config.toml
arch = "jasper"
model = "CTC audio transcriber"
dataset = "read English sentences (LibriTTS-R)"
train_examples = 15625
gain_aug_db = 10
input = "waveform_16khz"
tokenizer = "char"
vocab_size = 32
norm = "batchnorm"
activation = "elu"
channel_attention = "eca"
drop_path = 0.1
depths = [3, 3, 3]
kernel_size = 5
wave_channels = 96
wave_strides = [5, 4, 4, 2]
widths = [128, 192, 288]
init = "kaiming_normal"
residual_init = "none"
optimizer = "soap"
beta2 = 0.95
lr = 0.0026
beta1 = 0.95
shampoo_beta = 0.95
eps = 1e-08
precondition_frequency = 10
max_precond_dim = 1536
merge_dims = true
one_sided = false
adamw_lr_other_params = 0.0013
grad_clip = 1.0
steps = 5400
batch_size = 128
epochs = 44.2
lr_schedule = "cosine"
final_lr_fraction = 0
warmup_steps = 540
weight_decay = 0.2
adamw_weight_decay_other_params = 0.01
Rows from block 3, named by matrix and row number. Each number is 500 + 50 x the weight over its row's rms, rounded and kept within 0 to 999. All counts start at 0. Numbers have three digits each. After the name is the row's rms in percent of the matrix's.
# short0: shortcut pointwise conv, stride 2 (model.blocks.3.short.0.weight, 192x128x1), inputs 0-127
short0.7 102:487480417571531452603526583503472497459446446521519498522401452422479429480459533463432447415449532511496470579514494415545538517499590473492552523378506581533530534479507454509559450491561528535537533413459462471393567525549405523544496526594517498407517458549450405494397554541508498503460473490515530511437506486403457512502549349516422491454463465511512528457459473447469485523483
short0.8 117:472590467495402459510496458557543490407457450459488479506514375546499554547466544507538530450489506579535485511394476465621482625509561489461505535462493506495642457599458574506574524504508478462496523591443514477432470424572475508501487455418460491542554470509515507583515485504520542541541522459485403580548535452518433396485485450534451499481546544491453409498425532568428523529513
short0.9 094:517428465521475454552489446547463529470626526498497419482493512492455535449534468559476482445402487487444472567458475487500456465484534512483536522608529366517426526484411480627485460520591463422534464490515546461502466456563604514549401504462519523604405547476489538460498428428466540503542410496554554462505559495432408468582522548553489557528523537506477490526421404512489551504539
short0.10 106:516478461478417495489502529531514416548516531521499554478422454490408506425525526405493469593453425467492448426472473541619485498528487507507460497485525391494399442499537509490504607530485592497447505476510489431401509421557512575467465519527594499530474604536397480528548487444464512574499585479523550504501474546494532496501411476552493582553552478435541440426550466553600575560454
short0.11 096:522519403469455526481546519477480363390527532550517491544468489468460543501514477498441457556541637527462471460480505561558529521593441524547532497567521441460499453540533488571515472447535457533544527486478555495534390446496450505462534439521504455465486491529528615516565477492556447512515375435451515407640510514486478481345547497508489504517523440566531537465425512511438542472587
short0.12 101:549540458521471462549463485481438501486485520512536488503433384503483416579445522453410543573488512546437421634447508400447454513498457399436534469442506484575558601509495558460468432482511518582450548494548532571457535424521433495478544575527462443607534508463476474503487528535483505448539486530492463453477630501545491473548522503454355551520513436451497481518493509594435538494453
short0.13 103:459470486578524504579519535404566420471519520558583575442433487523516379405560463499448417552502590490487461509453538388465510571544505522443432456467557513472593479521448521461502450519568562483584454540501454432438523511415512513595562476458494497531508432442463445566554543534566540570482547514537526491479639473518477459554466561511503452416452500491538471487506482495588475471474
short0.14 103:486445574577438602537431519513492513479545504503474461557555416524400501443492556505498488469439444458505579470507494614528462495510475473517481513517480456553476402452481516577456443517441437513498432534604488503476518448468455475382506430543530490513463486572511487432583476510536505568599539483510442462455534461527601436447545483539483396572377549597516470496394492543518560477466
short0.15 093:495461500507498442480546478551506521390532432431512483446447454439481412544659544423532546486473515394479523491533548487462568473380531489451467558495451559546530531535579517475464470571545534394466460494488518452482484355529513482513486464418553436455438498552472468489477523506483478420539440467487567592490468520508482473476495454530478549488581469503426444426484505469599441385460
short0.16 102:416532428446524517547495448504489501549405506427667496429464377494422463518541478519484452598463548557431490461484507439568500434507458462522514527499396450501558566545485516449566448527527553515450569509543618517450491526470465445442522427476499545477508552473525473488504520541488509487551442429513446429609520567521530488477555346469456464495511571528495523440498442516520519498426
short0.17 099:430469441526514449457546540515485484382547454523489401476554541480564605479519568505504487519542503589502534498519467452516514446520539561544514513544511442424540426547476437500516453448444550422452459400546511585494503533601496442510514374423519409547478510428518547567493525551525535472516394616423502453507526502475437519475511516465471447452556563412450490500496457472408452524403
short0.18 090:462433434503507436510568486455468538334507447491429465478552414532518480501489428381500487491447482386563445539459454538316445483509493540505496492434500436531481562456566513415484510447558460479502433478558424580518467420454530509485526482526471515491498533511526483524544450501490475391481558478512581483479511442442522619514469577565461605487512494436513498555493519490513511548471
short0.19 115:525450590501546491548540594577524493427529587556523435505497484460442519459515530438485480594488431475524494575426558471453538486512575527583530475492489545502486492483419471550477510575483509467527489492406537456451551535567602511517459479409542486492493447418540545533430396417476614545421505534516505479440552538448443542594570476544336457480464511518523490510442426543497540512496
short0.20 103:552478519556453536538513488532409463506518455483449437530548435549479499427529505508452470421435473568469588423491487539513447477579470527557606433523509600546487506492545491447428451435573518583459462504472444459464499581421622543461475556544516514537474545500450435492519518412518489467492482536559522531543471482577459414469416516597415562528490517449549445456411444460518513596593
short0.21 089:490489540549448535508448539470517455459503485482552510530488498543475454482564559478540482517459432411650541468444528544528451432560530382484541540482537490442422499492502512461574479563475458469450506451490513492546438531415476499599397448521521463466528561362455426501498550590457524543470607473564444535507412517494541538587442548620435517528474489526473488465554483395511572487483
short0.22 099:527464463421519562406570481568459509402439505405462506485498463524530489548466550507480468525481507479501555457505482485552560495429552419495569459528539504556569552497479526472407538614474566479459461431551508474478491487504404508439405501561457489521462461510458470418462584582419489570464499459537581451584574575490507473467538473580451546516510415465488426493456417412520557591432
short0.23 094:497497481465560500456429556480493578471408500485577497453450575547506491508516394582486533339563449442516463568572485446516451623532487452502463486478426386526519503495411464526522468500577465525486554512504458539498506412530543461582459577472507561485571595549487433459454436394469426537432521423421527494445528466499463520541442440518559483470544451521479514511525483504479427472480
short0.24 106:483579614462527529498466445560563479484437497446477537473558452569562486564521492512548461481526450490448436506483485583439466510480598535450544504538495516458435422535504500553388482546516473385470472547431493522450452496510484454596466510447470561523501497591522502471491460546333547507532533554455507465445513489509460371438485612520497475510577555464448426420539530574452454546464
short0.25 108:463486437538542463489506477478498541571588487580503508515489454533559476503411562495457427556535505533494531414496465495472478496449539523486535536475531521548518508525494455353528467555493455433469487546562547492533489518535575401501514494522555488572426554593523457493504617501464533492566572408514407457391475525569458509560486457360474536547509550511486461574433404551475607589487
short0.26 104:553529476459559462544419514511517478607505536535553436558492511441468538512491486489527570546544495522492629608541463562462570485496531519579472423541548516510471479479543447519493457479489503419608523490504472457612512452510549585570501614515473551463417579456532486588501558561466541381478486522512517562543469416511499577574459527440518463373533579489475489488490526494519427456431