A small CTC audio transcriber, trained from scratch: activation elu.
Rows from block 5 of a small CTC audio transcriber, named by matrix and row number. Rows with one number belong to one channel. Each number is 128 + 24 x the weight over its row's rms, rounded and kept within 0 to 255. All counts start at 0. Numbers have three digits each.
After each channel's rows are labels from the 100 clips, of 14976, where the channel reaches its highest value: "strongest on" is what is common among them. Only what is clearly more common there than usual is listed. The data: read English sentences (LibriTTS-R). In brackets: how many of the 100.
# convs0: first width-5 conv (model.blocks.5.convs.0.weight, 192x192x5, each kernel summed), inputs 0-191
# convs1: second width-5 conv (model.blocks.5.convs.1.weight, 192x192x5, transposed, each kernel summed), outputs 0-191

convs0.113:094162082155111156133119142117116093143095115132069116151145163146152084156132157119150112148128126122129121098130123143145140141115122105173157132086086132100122104124124112139089140195133141164107092128146138078147158091136145091129108126110121126133157115181141110135142107193108125128109110109122094127077163092101143148138123165174108142149128156117127120140143140121117130102104106136124105153128149179122123162138128134130107155076112172105156143158119110110102135128122110134113144132169161069095140134132094153115133132123146112149158068145158161134134128114129160146
convs1.113:108112164107136079103148123132105126089160164113147172107110094101084154129124085103096145105172127147124141134111152133143142126121154159106132168134181146166110149152111158122148118095137124138132125084089155159100135107155117133166100122094132090149125160123163108135130104114165158112162172149101138113152109114094140161114165165156161148073147114119108143138148106110124090158110159130130149084148137119119119147123154157120140083130124098172153116127117129144104134145160137132154138097134139180164174122132144100195135125135107134123117152144125122148119137096146119135
strongest on: the word "had" (29)

convs0.7:120149097156124132121118179113157123109103120127174127135142120162135126081122093128101098131079119133115161092147135117156121148135137103101105115137111102149133099113167153120148142156117104154092152166118150141134144120114121180102138122148097126057103132105119130117094139120146154130130147124136107156112167165139120095144113149150119118120086143069087137154147113102152085147153088151145116116169144128103110157146086146163154112167100115167132102130109138133137142114156113141171140100146078122094140121136117102125149060126144135088181133125130114142111127101084156138
convs1.7:169152120152105142096118133143143147177176201150137134119134143152127145156148137093121169119085137137166094154160149154107129104117142175136121094117135127144119153086158140120069148133171116100093148136126144112160128108150142103121106115101103115111177139147132122122148122168104128150139146138136134162101179164119156119171101109061095068106163145113139148123127120143105110105175159135129137136112125114098117143136162141134139110137114159112134137129188138115148154151122170124149150164119124125113129124118141117152165155110121146153134101092161116125116147121121109096
strongest on: the word "that" (37)

convs0.77:116107142142140125092124135119126154164153097150137187110121153147123132123102118111125141117083119092128115073112153104112154140147132172085176160133133131162141144152134099145136145102098132118111145122076148167175099113089118155153120134117111147146132147109140148128125170102185122156125098083127121161133099126130138097142154123163091154106129122096142131131144139152149162130112087096120073141128100129162109090133114111113137094142154116107121141124163172176150140163127101095128100060115117174124131108121106103146125149161121150113135096110142117101161108165148120135
convs1.77:136092159124103105126112126124112087148160127098123095150150128160151111128129135120118124155112103108165168129112124103158127113157139160164067128102163113116123177096130121115110108113120116113120130143149137097112173123140136073108107163108093100095127128134158088113145105170119095106119131158096156142134143099118141127112172165094123118071113155170103129116156120137126096088132143114134173146195088104099149124093151160154149121162096120110154099148140128136144081111118123114155129098145104127138111118131152144167120119125094133095137114124140156175124114098093089151
strongest on: the word "was" (34)

convs0.128:163123137130126112111108087135136142105125133101168113111134144157146108086147106137120084096126122079083159102126114125168112132116121104087133089171144152111185107114125123151086141103139123163122150112138147086125149153109092151144129114133137098136114148116148119126131160168096160179096150142151166122144102165113140103141115080146157132132110108081189096109146147158144088141125108101128146110146114137123135108095094112130139092096114165134130133113091118120128142098055119144129124112122109107129146101124105129138107131136137109196143143119150120111132097151104163170
convs1.128:140127088063134135160116133150122097143117160132140143100135159138098128140144171138096143183088167115111163099133162127122147136123172138121119122087111109102115158113142138104134144118161054157090108116074119143131105114116120135160098126121098132157116116112127138154092098100126159140151154111175128122107153138117148094083141138136117152144148146135116138137095107109156080127088130127103145075134144105118175149117112133158116150133117102099114116140109120164147135159127122163160065112105113146121095102114160122101152125097105113146108118116092119091133166117155095140
strongest on: the word "was" (35)

convs0.91:122167098127116149125132143146122067111138104156134117152126127102124103153105137115178152114139141092167124131071147144107156092110125134124171108104193155164171136077146117106112117105128124135128125134104126145089129159114094163117118104131136080153132117135126160132141121168089151164105177128154160111138126116153134170129131132130132151118134119131148120094156148146114112095119132134157117136149112114146157144131149154108118140127170141101131099128131073104138118174094063118118087153092134162113151084126126127156065146143143126141137173155113150102108124157154119111
convs1.91:150104117172089142117182073159125113144135123163110180125155125103147151080117155097145142106125064125149090152129146126126130116096089121150156103139137116163171146125109131131130138133144171136179158115101109077114097106144141117110152122104171141111151139154128115108141084086178124130157075129111124141124101090099099152143117114112142128139131128141115135142122149147139164137144146138141134112110109113116132118123139113146126111146114177116129158118147130102084138102151120124154140165134140089130127121141129165137151138114157175163140110160160155153134122053092102153
strongest on: voice: male (81)

convs0.62:137081088119112097166164121152147135079117115147121120144153084103111144114125099076146156125128165079152110118107114128136120119148116138142117111073107129130122127057126137128123141112115092144133134105121121123102174154168100145108157130162133096065092080104107141120159119094134176114119143124157160114125127111150122138147089115145146124187135144117116145131099093124098150168117135102143109118093124092106116162124112147131154124142129172104101130111118116114134151174105163121112169132158108130116152119159142119147096121147136128106136163126147167088173135160137120165
convs1.62:129113149090125147084135139132112127115122178105108111138132150166091119115134124127101125107165117134103103138152148116166082105149137121119182114148118157132115082121113112119135109144183099126165140150102137140095122103111135097102184124114131146169094165106167183147130105134112111106102101102151101113097112140126160137111149134169182165120147150126135112102145133107123118153113153162128107121131142106127083132151121159117113139088137134096101160123090149136122094170159130159099090165114177161116123089146148142122135141125151127087158142107155143157146106168155097110
strongest on: voice: male (77)

convs0.171:142141120115140143160150118113138148120141130157136123172118103134088161125104093117168148141138146117091118183119164145144123107084144134143150158117132150175124121152117149126098118151125123148137102128136096139127103120139135101094167124125073138108096125116149124160136110105130148132091135151141121195096137162188096096127097138123112134127087169168096099110124113135103104184113129139129102124088072133127113130094136145112130138083088123099165135151144121143104111151133136138148136141151085143161107129063145127143153139162133132082100135135116118180139126152184138136
convs1.171:116141099110157143156115174166141129136126129110151128115146155146135144109144135095140128127148160140114097112127117181161078177137127136071098098140140134137160124154154130165099128116182121136154155120153144133144134148151108135179110113161177131186102140104124126129126157133153133111096103102129123117159130114121123139144169196139190118138151135105126174159149084159135155129152132123116135130152096129148084119160151127106100170142136128129131116080085164118141152141139122147144140159113126178097168153105117110125173154114144121106146142146131154109097118115105153126
strongest on: the word "have" (29)

convs0.122:142143103115087120094105103094100133080164115121115097092155173098114130102118145158148116136114097126120146115107092128108104173116148154123118123068099128138137163161127168128130148105104118161143131162133057131170118163135094122086079132153091137135124138126071149099131076136142122140168130130159123111132139118097117115135110146171141104159124153117162113114106092149152147124116115138117111143089112117148135080090112118154110125125127131133090083120115116138108146134167175127147079148090112123153150120124184111129104124139124110131132161157147150101135143115153124140
convs1.122:165158123169094115116134131153157145118121096114075141117119114147111150113120078125056150092122166137137135117138129111133146060129134140109140139156118083144150112117183104108138087194116157124134125147105125120141136113091134083139119123114137129104114103158131132099157120108092138140146130117119093121125184131134137101188113105117104088140109127132148114134124118150136132104130160094145133118211123108127125132180103107105180116116118091124136156118118132120162109125119147137098148126143172122088102127161120133129099133128117166109127135092124148135171107165128143093
strongest on: the word "with" (25)

convs0.114:135151156171132111133153135099142154148176155154133126134096182142133100085118115084098089133088129122155138074170149105160129126160122157079140148146104143131106157110126129150136131148090126131126072164132164075152187101158110116119143169111104134128127091131129146116135178145128109163125113112169111114105128122122106103134149159177145107131170102155115114114121116132120127148114121147072157115124118112135134166127097127147149132137084133147140148141100144117112123149079141150168140097115087117105138088098126091148131146113116133109126070132124124128138115119158154137
convs1.114:171120132147143172125087144116085098119111158192139148121180092160130083127124132061109128121130137151120145160137156100132098090082105157175138135104128119150121108110140123102107104140128110115145109099111123085153117149154144133112102125132149102105117103160162119200140123122137131129131156140138150172106155100094137159112137121166128119124157126117130110134108153128108107118122132129145106146153151140104177109107143113099162144092153159165164110096132124163138106127141128086095144136144125126149143110111138187124155148105140111155157091140134125125113120134069099094
strongest on: the word "was" (50); the word "she" (32)

convs0.0:111134105093143111142136132123086113150134102143127177079101162107131143131110192139104119142074071117167126121143138103096157161155129142103106128164140150113135104123139140130130147116144110134135109093107112135153098126128108143112166073073131145160152139137133106098147121113101117140106135152133088103148130125169088110113107113093078140109109145130102103143126111108137180093142095144129098162137166117092126095147152125129148075134102156112097136137204149134155135096119088141099126135109145119103083140135112150102121166110132127133167135144116135125118144101110106153
convs1.0:134143095159129130062130141146142081151147109141059128127142120109133116124127141142136121109095128133080160118122159093157144112165157122135096148135112111121165117139157154135116134137141156155117137116117107124144152073148115109151095140134097134141159143134101088104140128136170121110130151099109147146130116128120134097094142090134126086123106124156124121106076159120098085088126097089093149153082136127114117085133139108168123107096103162111106154151125129110100092168111151174135159120133136145205141127120103111135116084148109134134141132099095079133148139115151098152
strongest on: the word "i" (50)

convs0.116:096125168116119131140146103122138129077139126139139123150110160088135135140157069087130120134153141138152093120112112139103103139068081122139139100138073089132144126126124162085117130145138123130133103104138071119156144127164118128110126111136138155148128114182105141126102078185141117083116110157131132174114103146116151118116156142109114128095099155149183148152119165128098130169135104121140115177154111085114136153124132149135121151123108107144129152144100139119116141139110152083098126089116135113103131089124071092109142106075133120089090102144103134146138113122121113148
convs1.116:148131128149081128122114168181099119120150131115078164124145157087141141126089098136136163095093113124146155164114103142133133100133126074108105110111108099165161154158150113142127091140126117148102135140114141082098101095107104100097129185163145134116152149085155113135153169138121137130136121151147137122134128088135155116118099129144121094149099152107144135103100093158094101137137117116083147082154129158163163091118115098128154144126154148102122121113126113139148092150110146101132131102104174096137102148130103144094131173115096108136130136069154118132133134081125144125
strongest on: the word "have" (29)

convs0.20:171140109177114139140133135106134134089090108094123146149126105166075170080143129083157141107114111131143145120117113105140114123128104146118135154130108164181139112115112106135128145180131116152105159112162144121101146110155195148119142106116155148160133152137096138120122081124074137112125126097152155120134147138123159156157126105114162135156113134103181145159135126111162077126153123127131116138124130114125129156097124112128119092102121111149108134138106082101095145099112131155213160123125123117127167131126126142079130113131074117124151112149164140180141151135115129112
convs1.20:094149131133138122110130118125108083147127170116122115077111132087161157136079144167177169136109130115152123129139151150143168151167129131097113136100119130073137156133166150142132097125163164104170091152140133146127136127070118129139153122149084107108115140150116141141115131140114135104130096166121147108105113134148121091125127109140102108134094119125126174097126151093104155103156118153163141137111142095099110115121149123136112115166120143127102153161123086163156086130121131134127098194117099134067098104144142118155161116158154128117127144132146158186120088130124089122
strongest on: voice: male (75); the word "come" (35)

convs0.32:102124079112132107135157114150152126119117109136128116113186103081133101118165125137107125157124080131084123124099135118084127102141133134163109149111097143146094126139135107128110116158125178126145097129121120135082144139121180115141116130105133128162166142112100144107192074134132096118117074130156140193140164121103121172115139112148115129137088100143089083143113134137161146119109110112146133119146112103173147189133132156126135125151097150113129091106125110142140122122161132105110124153129152135139183128095144147168104153125165094108140145116136102159147160123105092150
convs1.32:141156138155090132126109118158120088139128127088138080172107134131109157087124141121138188113119133124162135099148133090144108162115129126095132127089141104143094113106162134128120121151124080173101097122158086136102134119111127085108113128130148093100160109141151153159092135126108142135146126183132157095128128150137128081193131160110115133109163170125123181109079148168121093127135156144120151105124110134152139107155102132143134153134120125099146088139128153151090060133110115160118096136145142177147152144134118111092111118134126141106127126125157140135134142153152166166
strongest on: voice: male (73)

convs0.187:107150155149159135078052110102172112152127137124136147104140134132119137119103145141090139152128120113131159061139132142141150100098167128128111146104119142134153125141079123101096131170140136113136117137136154146108076168126097116150120135112138166091137140119095142144155160128123124131146130143117069143133127131178087123123122162123129124127135128156147116127135115109129141108101121091157127160118082151113141090092141113105093166126131153119118090127125141174150067123150159099093161099137146145135065124124080101120104163137109164142103130126123131123126120118093084087
convs1.187:106149066134105106133058126124083106131119104116098129107129152114168101139108099152078117134109107134165117140123124135148121156165150149163170140139144115129181098094188105112123094080139149139126119135122120115121174121126146136110139162128139118093095124103122144137095184153127126126102131071105135152162142130121103084091111144101118144126090106143095128151111133170112131110134172134116086146157142106151132108121134101120104105097130134149111135126103128090109118120137106140150117146129132134061139135166112120124116113086102126117127174127101104188134094116111115129
strongest on: the word "be" (40)

convs0.38:118092129091111132126129154104122101102128119151134136130106130163108118113108056141101113157116133129113097104126127104154132147169176122123116129088117133097122104099116160137135143100114090136162130122137124150157093099129179110144111143153139109117118192121145100146123092122144141124143124116133113110153129097088148128140121135123127114151145140131144098102101172118196058145125160120133141132066082144093096147130086109091122118145082153162151105131102141170050131096135112155153127133127110120113117138154143116095164137127121146134144119151117133069111115145115123143
convs1.38:149107124152092142175126151097121098121122141105128135167123124089106156158128155140113157139106155091142126135140135074159135114112134087093074148149107152091148132109142102126127123155108121141108142135176102115131160110089125080138135163100152128112122125158127161140140149122134125123112115157105099100143111163154107122133143130081129172118132139129134101168133113109098107135110113104092077151153159130093107113145076116154132087098202133126127113133128160132134167142132104103093101062108115157149136136164150164131084133097116114141125137084109159119154147116114155129
strongest on: the word "was" (48)