Weights of a small CTC audio transcriber.
Model: arch jasper, activation elu, depths [3, 3, 3], widths [128, 192, 288].
Training: 5400 steps, batches of 128.
Data: trained on read English sentences (LibriTTS-R), 15625 training examples, 44.2 epochs.
Rows from block 5 of a small CTC audio transcriber, named by matrix and row number. Rows with one number belong to one channel. Each number is 500 + 40 x the weight over its row's rms, rounded and kept within 0 to 999. All counts start at 0. Numbers have three digits each.
After each channel's rows are labels from the 100 clips, of 14976, where the channel reaches its highest value: "top examples" is what is common among them; "loudest band" is the band of the loudest frequency at the time of the peak. Only what is clearly more common there than usual is listed. The data: read English sentences (LibriTTS-R). In brackets: how many of the 100.
# convs0: first width-5 conv (model.blocks.5.convs.0.weight, 192x192x5, each kernel summed), inputs 0-191
# convs1: second width-5 conv (model.blocks.5.convs.1.weight, 192x192x5, transposed, each kernel summed), outputs 0-191

convs0.63:531465478538587462526545464479457480543486521567442496574558511517605480545542520503433439473481501505530512442454473476485465469499547493523536537559527507489526577519418426457515503496485507456503540514479426448630535524501530448491493507499421553529527553488535479482537457440523506487442465510494495548509500455546454533527517493428538494509471544495438495450395487524515470511498540476551500566544477470466563532449495506479437508503503525464467537511495463497530515511491579533497554495590453439509487472446477427523518457532529580476505544467505474589560554486463502516
convs1.63:466485529499467593442540483527525513521515468502406520523536449515501474522551412443546551478511574562489465477495518522567575540455452608535479497486481478498507579502542498490484491480511577536526509476545558527466477474487522551472472490446533488559506501568534562443551589594492520524521462429466496520491508568502473553505447475456509483546573545470529472559520451502577562540512508473519466536514467555456512440477531444489559491545489521506469504516475530497490470399503446527527511513495468420532550568491486544493484513435538473554482496524553506433501475432527485479
top examples: the word "was" (67); the word "it" (38)
loudest band: 250 to 500 Hz (34)

convs0.123:538540519538495524425493501441512481492466530555468539469482520478532536464525551491510484457523533476528462482495456500520497506494507511451420562464522447424536448391493453531481569499497562467636530482450501502496592536529486510422495517521490527501527511502593559508515556503542540492504447473513438449464509469563492426495540497525507519494513486549482435523526405468534448520544475532483489498476520476506421486467497465506482518460517517524564536585547498477492479452517514485580536432468581450451443461488547501488493533477462512559538463572523527389494554492510569486
convs1.123:533497567464526542508501454513483480454566432467519510505551580559413507463436572453448510501543552491539536449487500486536522503490500486545578555497479453554462509446514503507487432486466437482460521568523528478522486527524496470507473561466540539492572497493494469517553476463497382575503525508528492510543533514486477465441471535522542540499432521545544487556466529524528465528511581465508512553562509515490515495475503477514507458510457529484509475552583523498481536501394546506474561554466524506499465478541439501589480538550585551432465445480425472553542484513404528524
top examples: the word "was" (47)
loudest band: 250 to 500 Hz (47)

convs0.90:467483444521538483542577493464514443470499471480444497481442501529559476502481401550489495494539511517446500547594557492447452440506481498547481488463480469540525464468465511470477494515507573488464477517558408450486551515435468495601477559506583466454492479481545538571582455547542501473454511477490523576459417472449563499531501546442496488470468486539543508509521510488501532500597421444532459515455477487523512464499532550488438525540482478462534518514523507510553520490501509497518436536443579451553471533460490467624483500496552533507526547496463552498502524540454497440
convs1.90:456590578553474506471500459525460523598554541502491534480501503506484503519474503472513582548532512500550564517497499468477503474464408518449554491527505522478468565552527533518489456532436547448498498508541498509523508547500497513473525486523545593475492451497529567485563424508536498397547497508509501500443473412501467471553514498571506448539568583459470469393483476479507573467507534523503520500532566526505506510536495510483620490522496489480565475479512426543427504505434479436421481516471475588506507471489520522450431496497498496471485512524519487551527432421500486512
top examples: the word "for" (28)
loudest band: 250 to 500 Hz (32)

convs0.2:487489485515488469585502491509533493510549503404447499514525497555558511508507609485476488489390529459466481502534462467450440517428461519515457463551510498472479547461477455474499547619532532501435514520424420485525498493481480518498489457498493560458551460471489489513542497536464443478463513475539560491473521504506460478509505539389426471499501461523475462448420458512528539541510476451565483541459468513467489513541516587539542559457484544391487459501519481528572572531496524540431496472523459498523461514517469477566538470505535517488457500580502464529433573539482518478
convs1.2:484487445557493490484520488484498455581462515518521479495459482451462514493444570472441546461487406458518497498486517480459524534501495488494502513513516515495531579612577552533559555508516577482469530478528477506561512454474568551528486495425540531614507501434483441431469491453563513460505473528540453515480513591514467492503540480431431526546525543498498513595464488523523486407506477444516554464502579460529460490457484475491501458506469490497575510472449555509496530393535533472528498522494487503497512522491522509496394528513473501594464534464520530507543444438482471490
top examples: the word "first" (27)
loudest band: 250 to 500 Hz (53)

convs0.115:477461491558474467461422488497455459396530478490538537578497510480527503493482547478463489518426479484523453475535428497557522486517555513528489553563479528469498511450474474454473509556565579430502449490439520492499493568508436546540459474456487424477444481568518586451559518574565506488460518462514562496470532478494526532523476467510495509449427560479462506542505520561621459524531505473504535535476492501500592502463506535504517549473453464486441457452511516516501423546555524452479522528434488500546499491534512510458522543527536519556573518541498493446516420432463478546
convs1.115:464461505433528491507436508393512416502543481478469490435525550482473507592570522512467603546555553470512518484532511496504521525478454515490490483470520530532568465455497461584541566518480451529450511499492589509512537567520487506502481452497432563556545533453518523589460479481523486523460501455496504504491467494495462499571498515528455509492448498473542463435476482459420498478494508442481517410538522524504487445472561496478517494533476527430485472483450460466501500565469533494533481394499506494445559522529596562529518531593500474476550507486421503485478448561442499476
top examples: the word "what" (33)
loudest band: 250 to 500 Hz (31); 500 to 1000 Hz (28)

convs0.87:534485449594524490535542552522519437482543472492505528519502533538536474493453483505499476465533499469520484476552458494539511470465471502452537493529460451539536502452492534482498588526458421555547485491566514465515446434517459530496463468446525507550453505551523436507507531526474553442407462480479503461475552455397473456518487527414479477480504507544578559522480522569502429506505475554503526405564468500498449397484494492421528516521500525570505533526521539505448469490497506476391498476446493431587506491491467403476468445528493534489471510488549488467478453448542511562
convs1.87:516473507443468556524510561525522450498543491433557498504566431472472528552470534499542555506557503524423427521519459549482422530486498493562419494543487543519509506524578533503481457531552473496480545526457566485463540547529504511531484576484518545570398553424459524483517405513462535440477547556467474499533472520482512592558507497551487536469516500538442480517496547516592498545533499454523535491479452497470543534459493461519516487507486505539511449429511499578460497527477488536457492450485533556490503455557520591479492492545443510544512430581432472542487524516486556499
top examples: the word "too" (25)
loudest band: 250 to 500 Hz (38)

convs0.118:468529556510492551469489559512471548493549414570429549525516528500551450468439490505516479435491489497529444471500486510390491488494503526482507604458440506479532528474505440442486486548486527451509472515397448503538468509539465511533451456462444546531521481468528519458511494535497444463439520521481462471489480403503512487558449501419510546508469516590500549459508535445534501547526478475487471527566452544431500555510583492365495463499464496565447463518482566528474480537495453483500499409502456489530521499501474462479503476515562564458532522518486515419539521479495488547
convs1.118:502493513551470485502479446493435528496470504429474470502542470501500494525457547583541523499526541525463548405456476488518455596530558463532470565490460476514462473447551515474482549491516530581484568486557537484500549533499480402474413419537498475576497551505473517490489543599504483523497542436472446410493515451511492501545475481493521528536547498483416494455537452486486486476453533489474460445486529468449540523532449476474511436497568538484526437514495528464450477493542546550502424425467484439543472516422451441521491509452460485490463442547462472444468491504536567510
top examples: the word "to" (71)
loudest band: 4000 to 8000 Hz (39)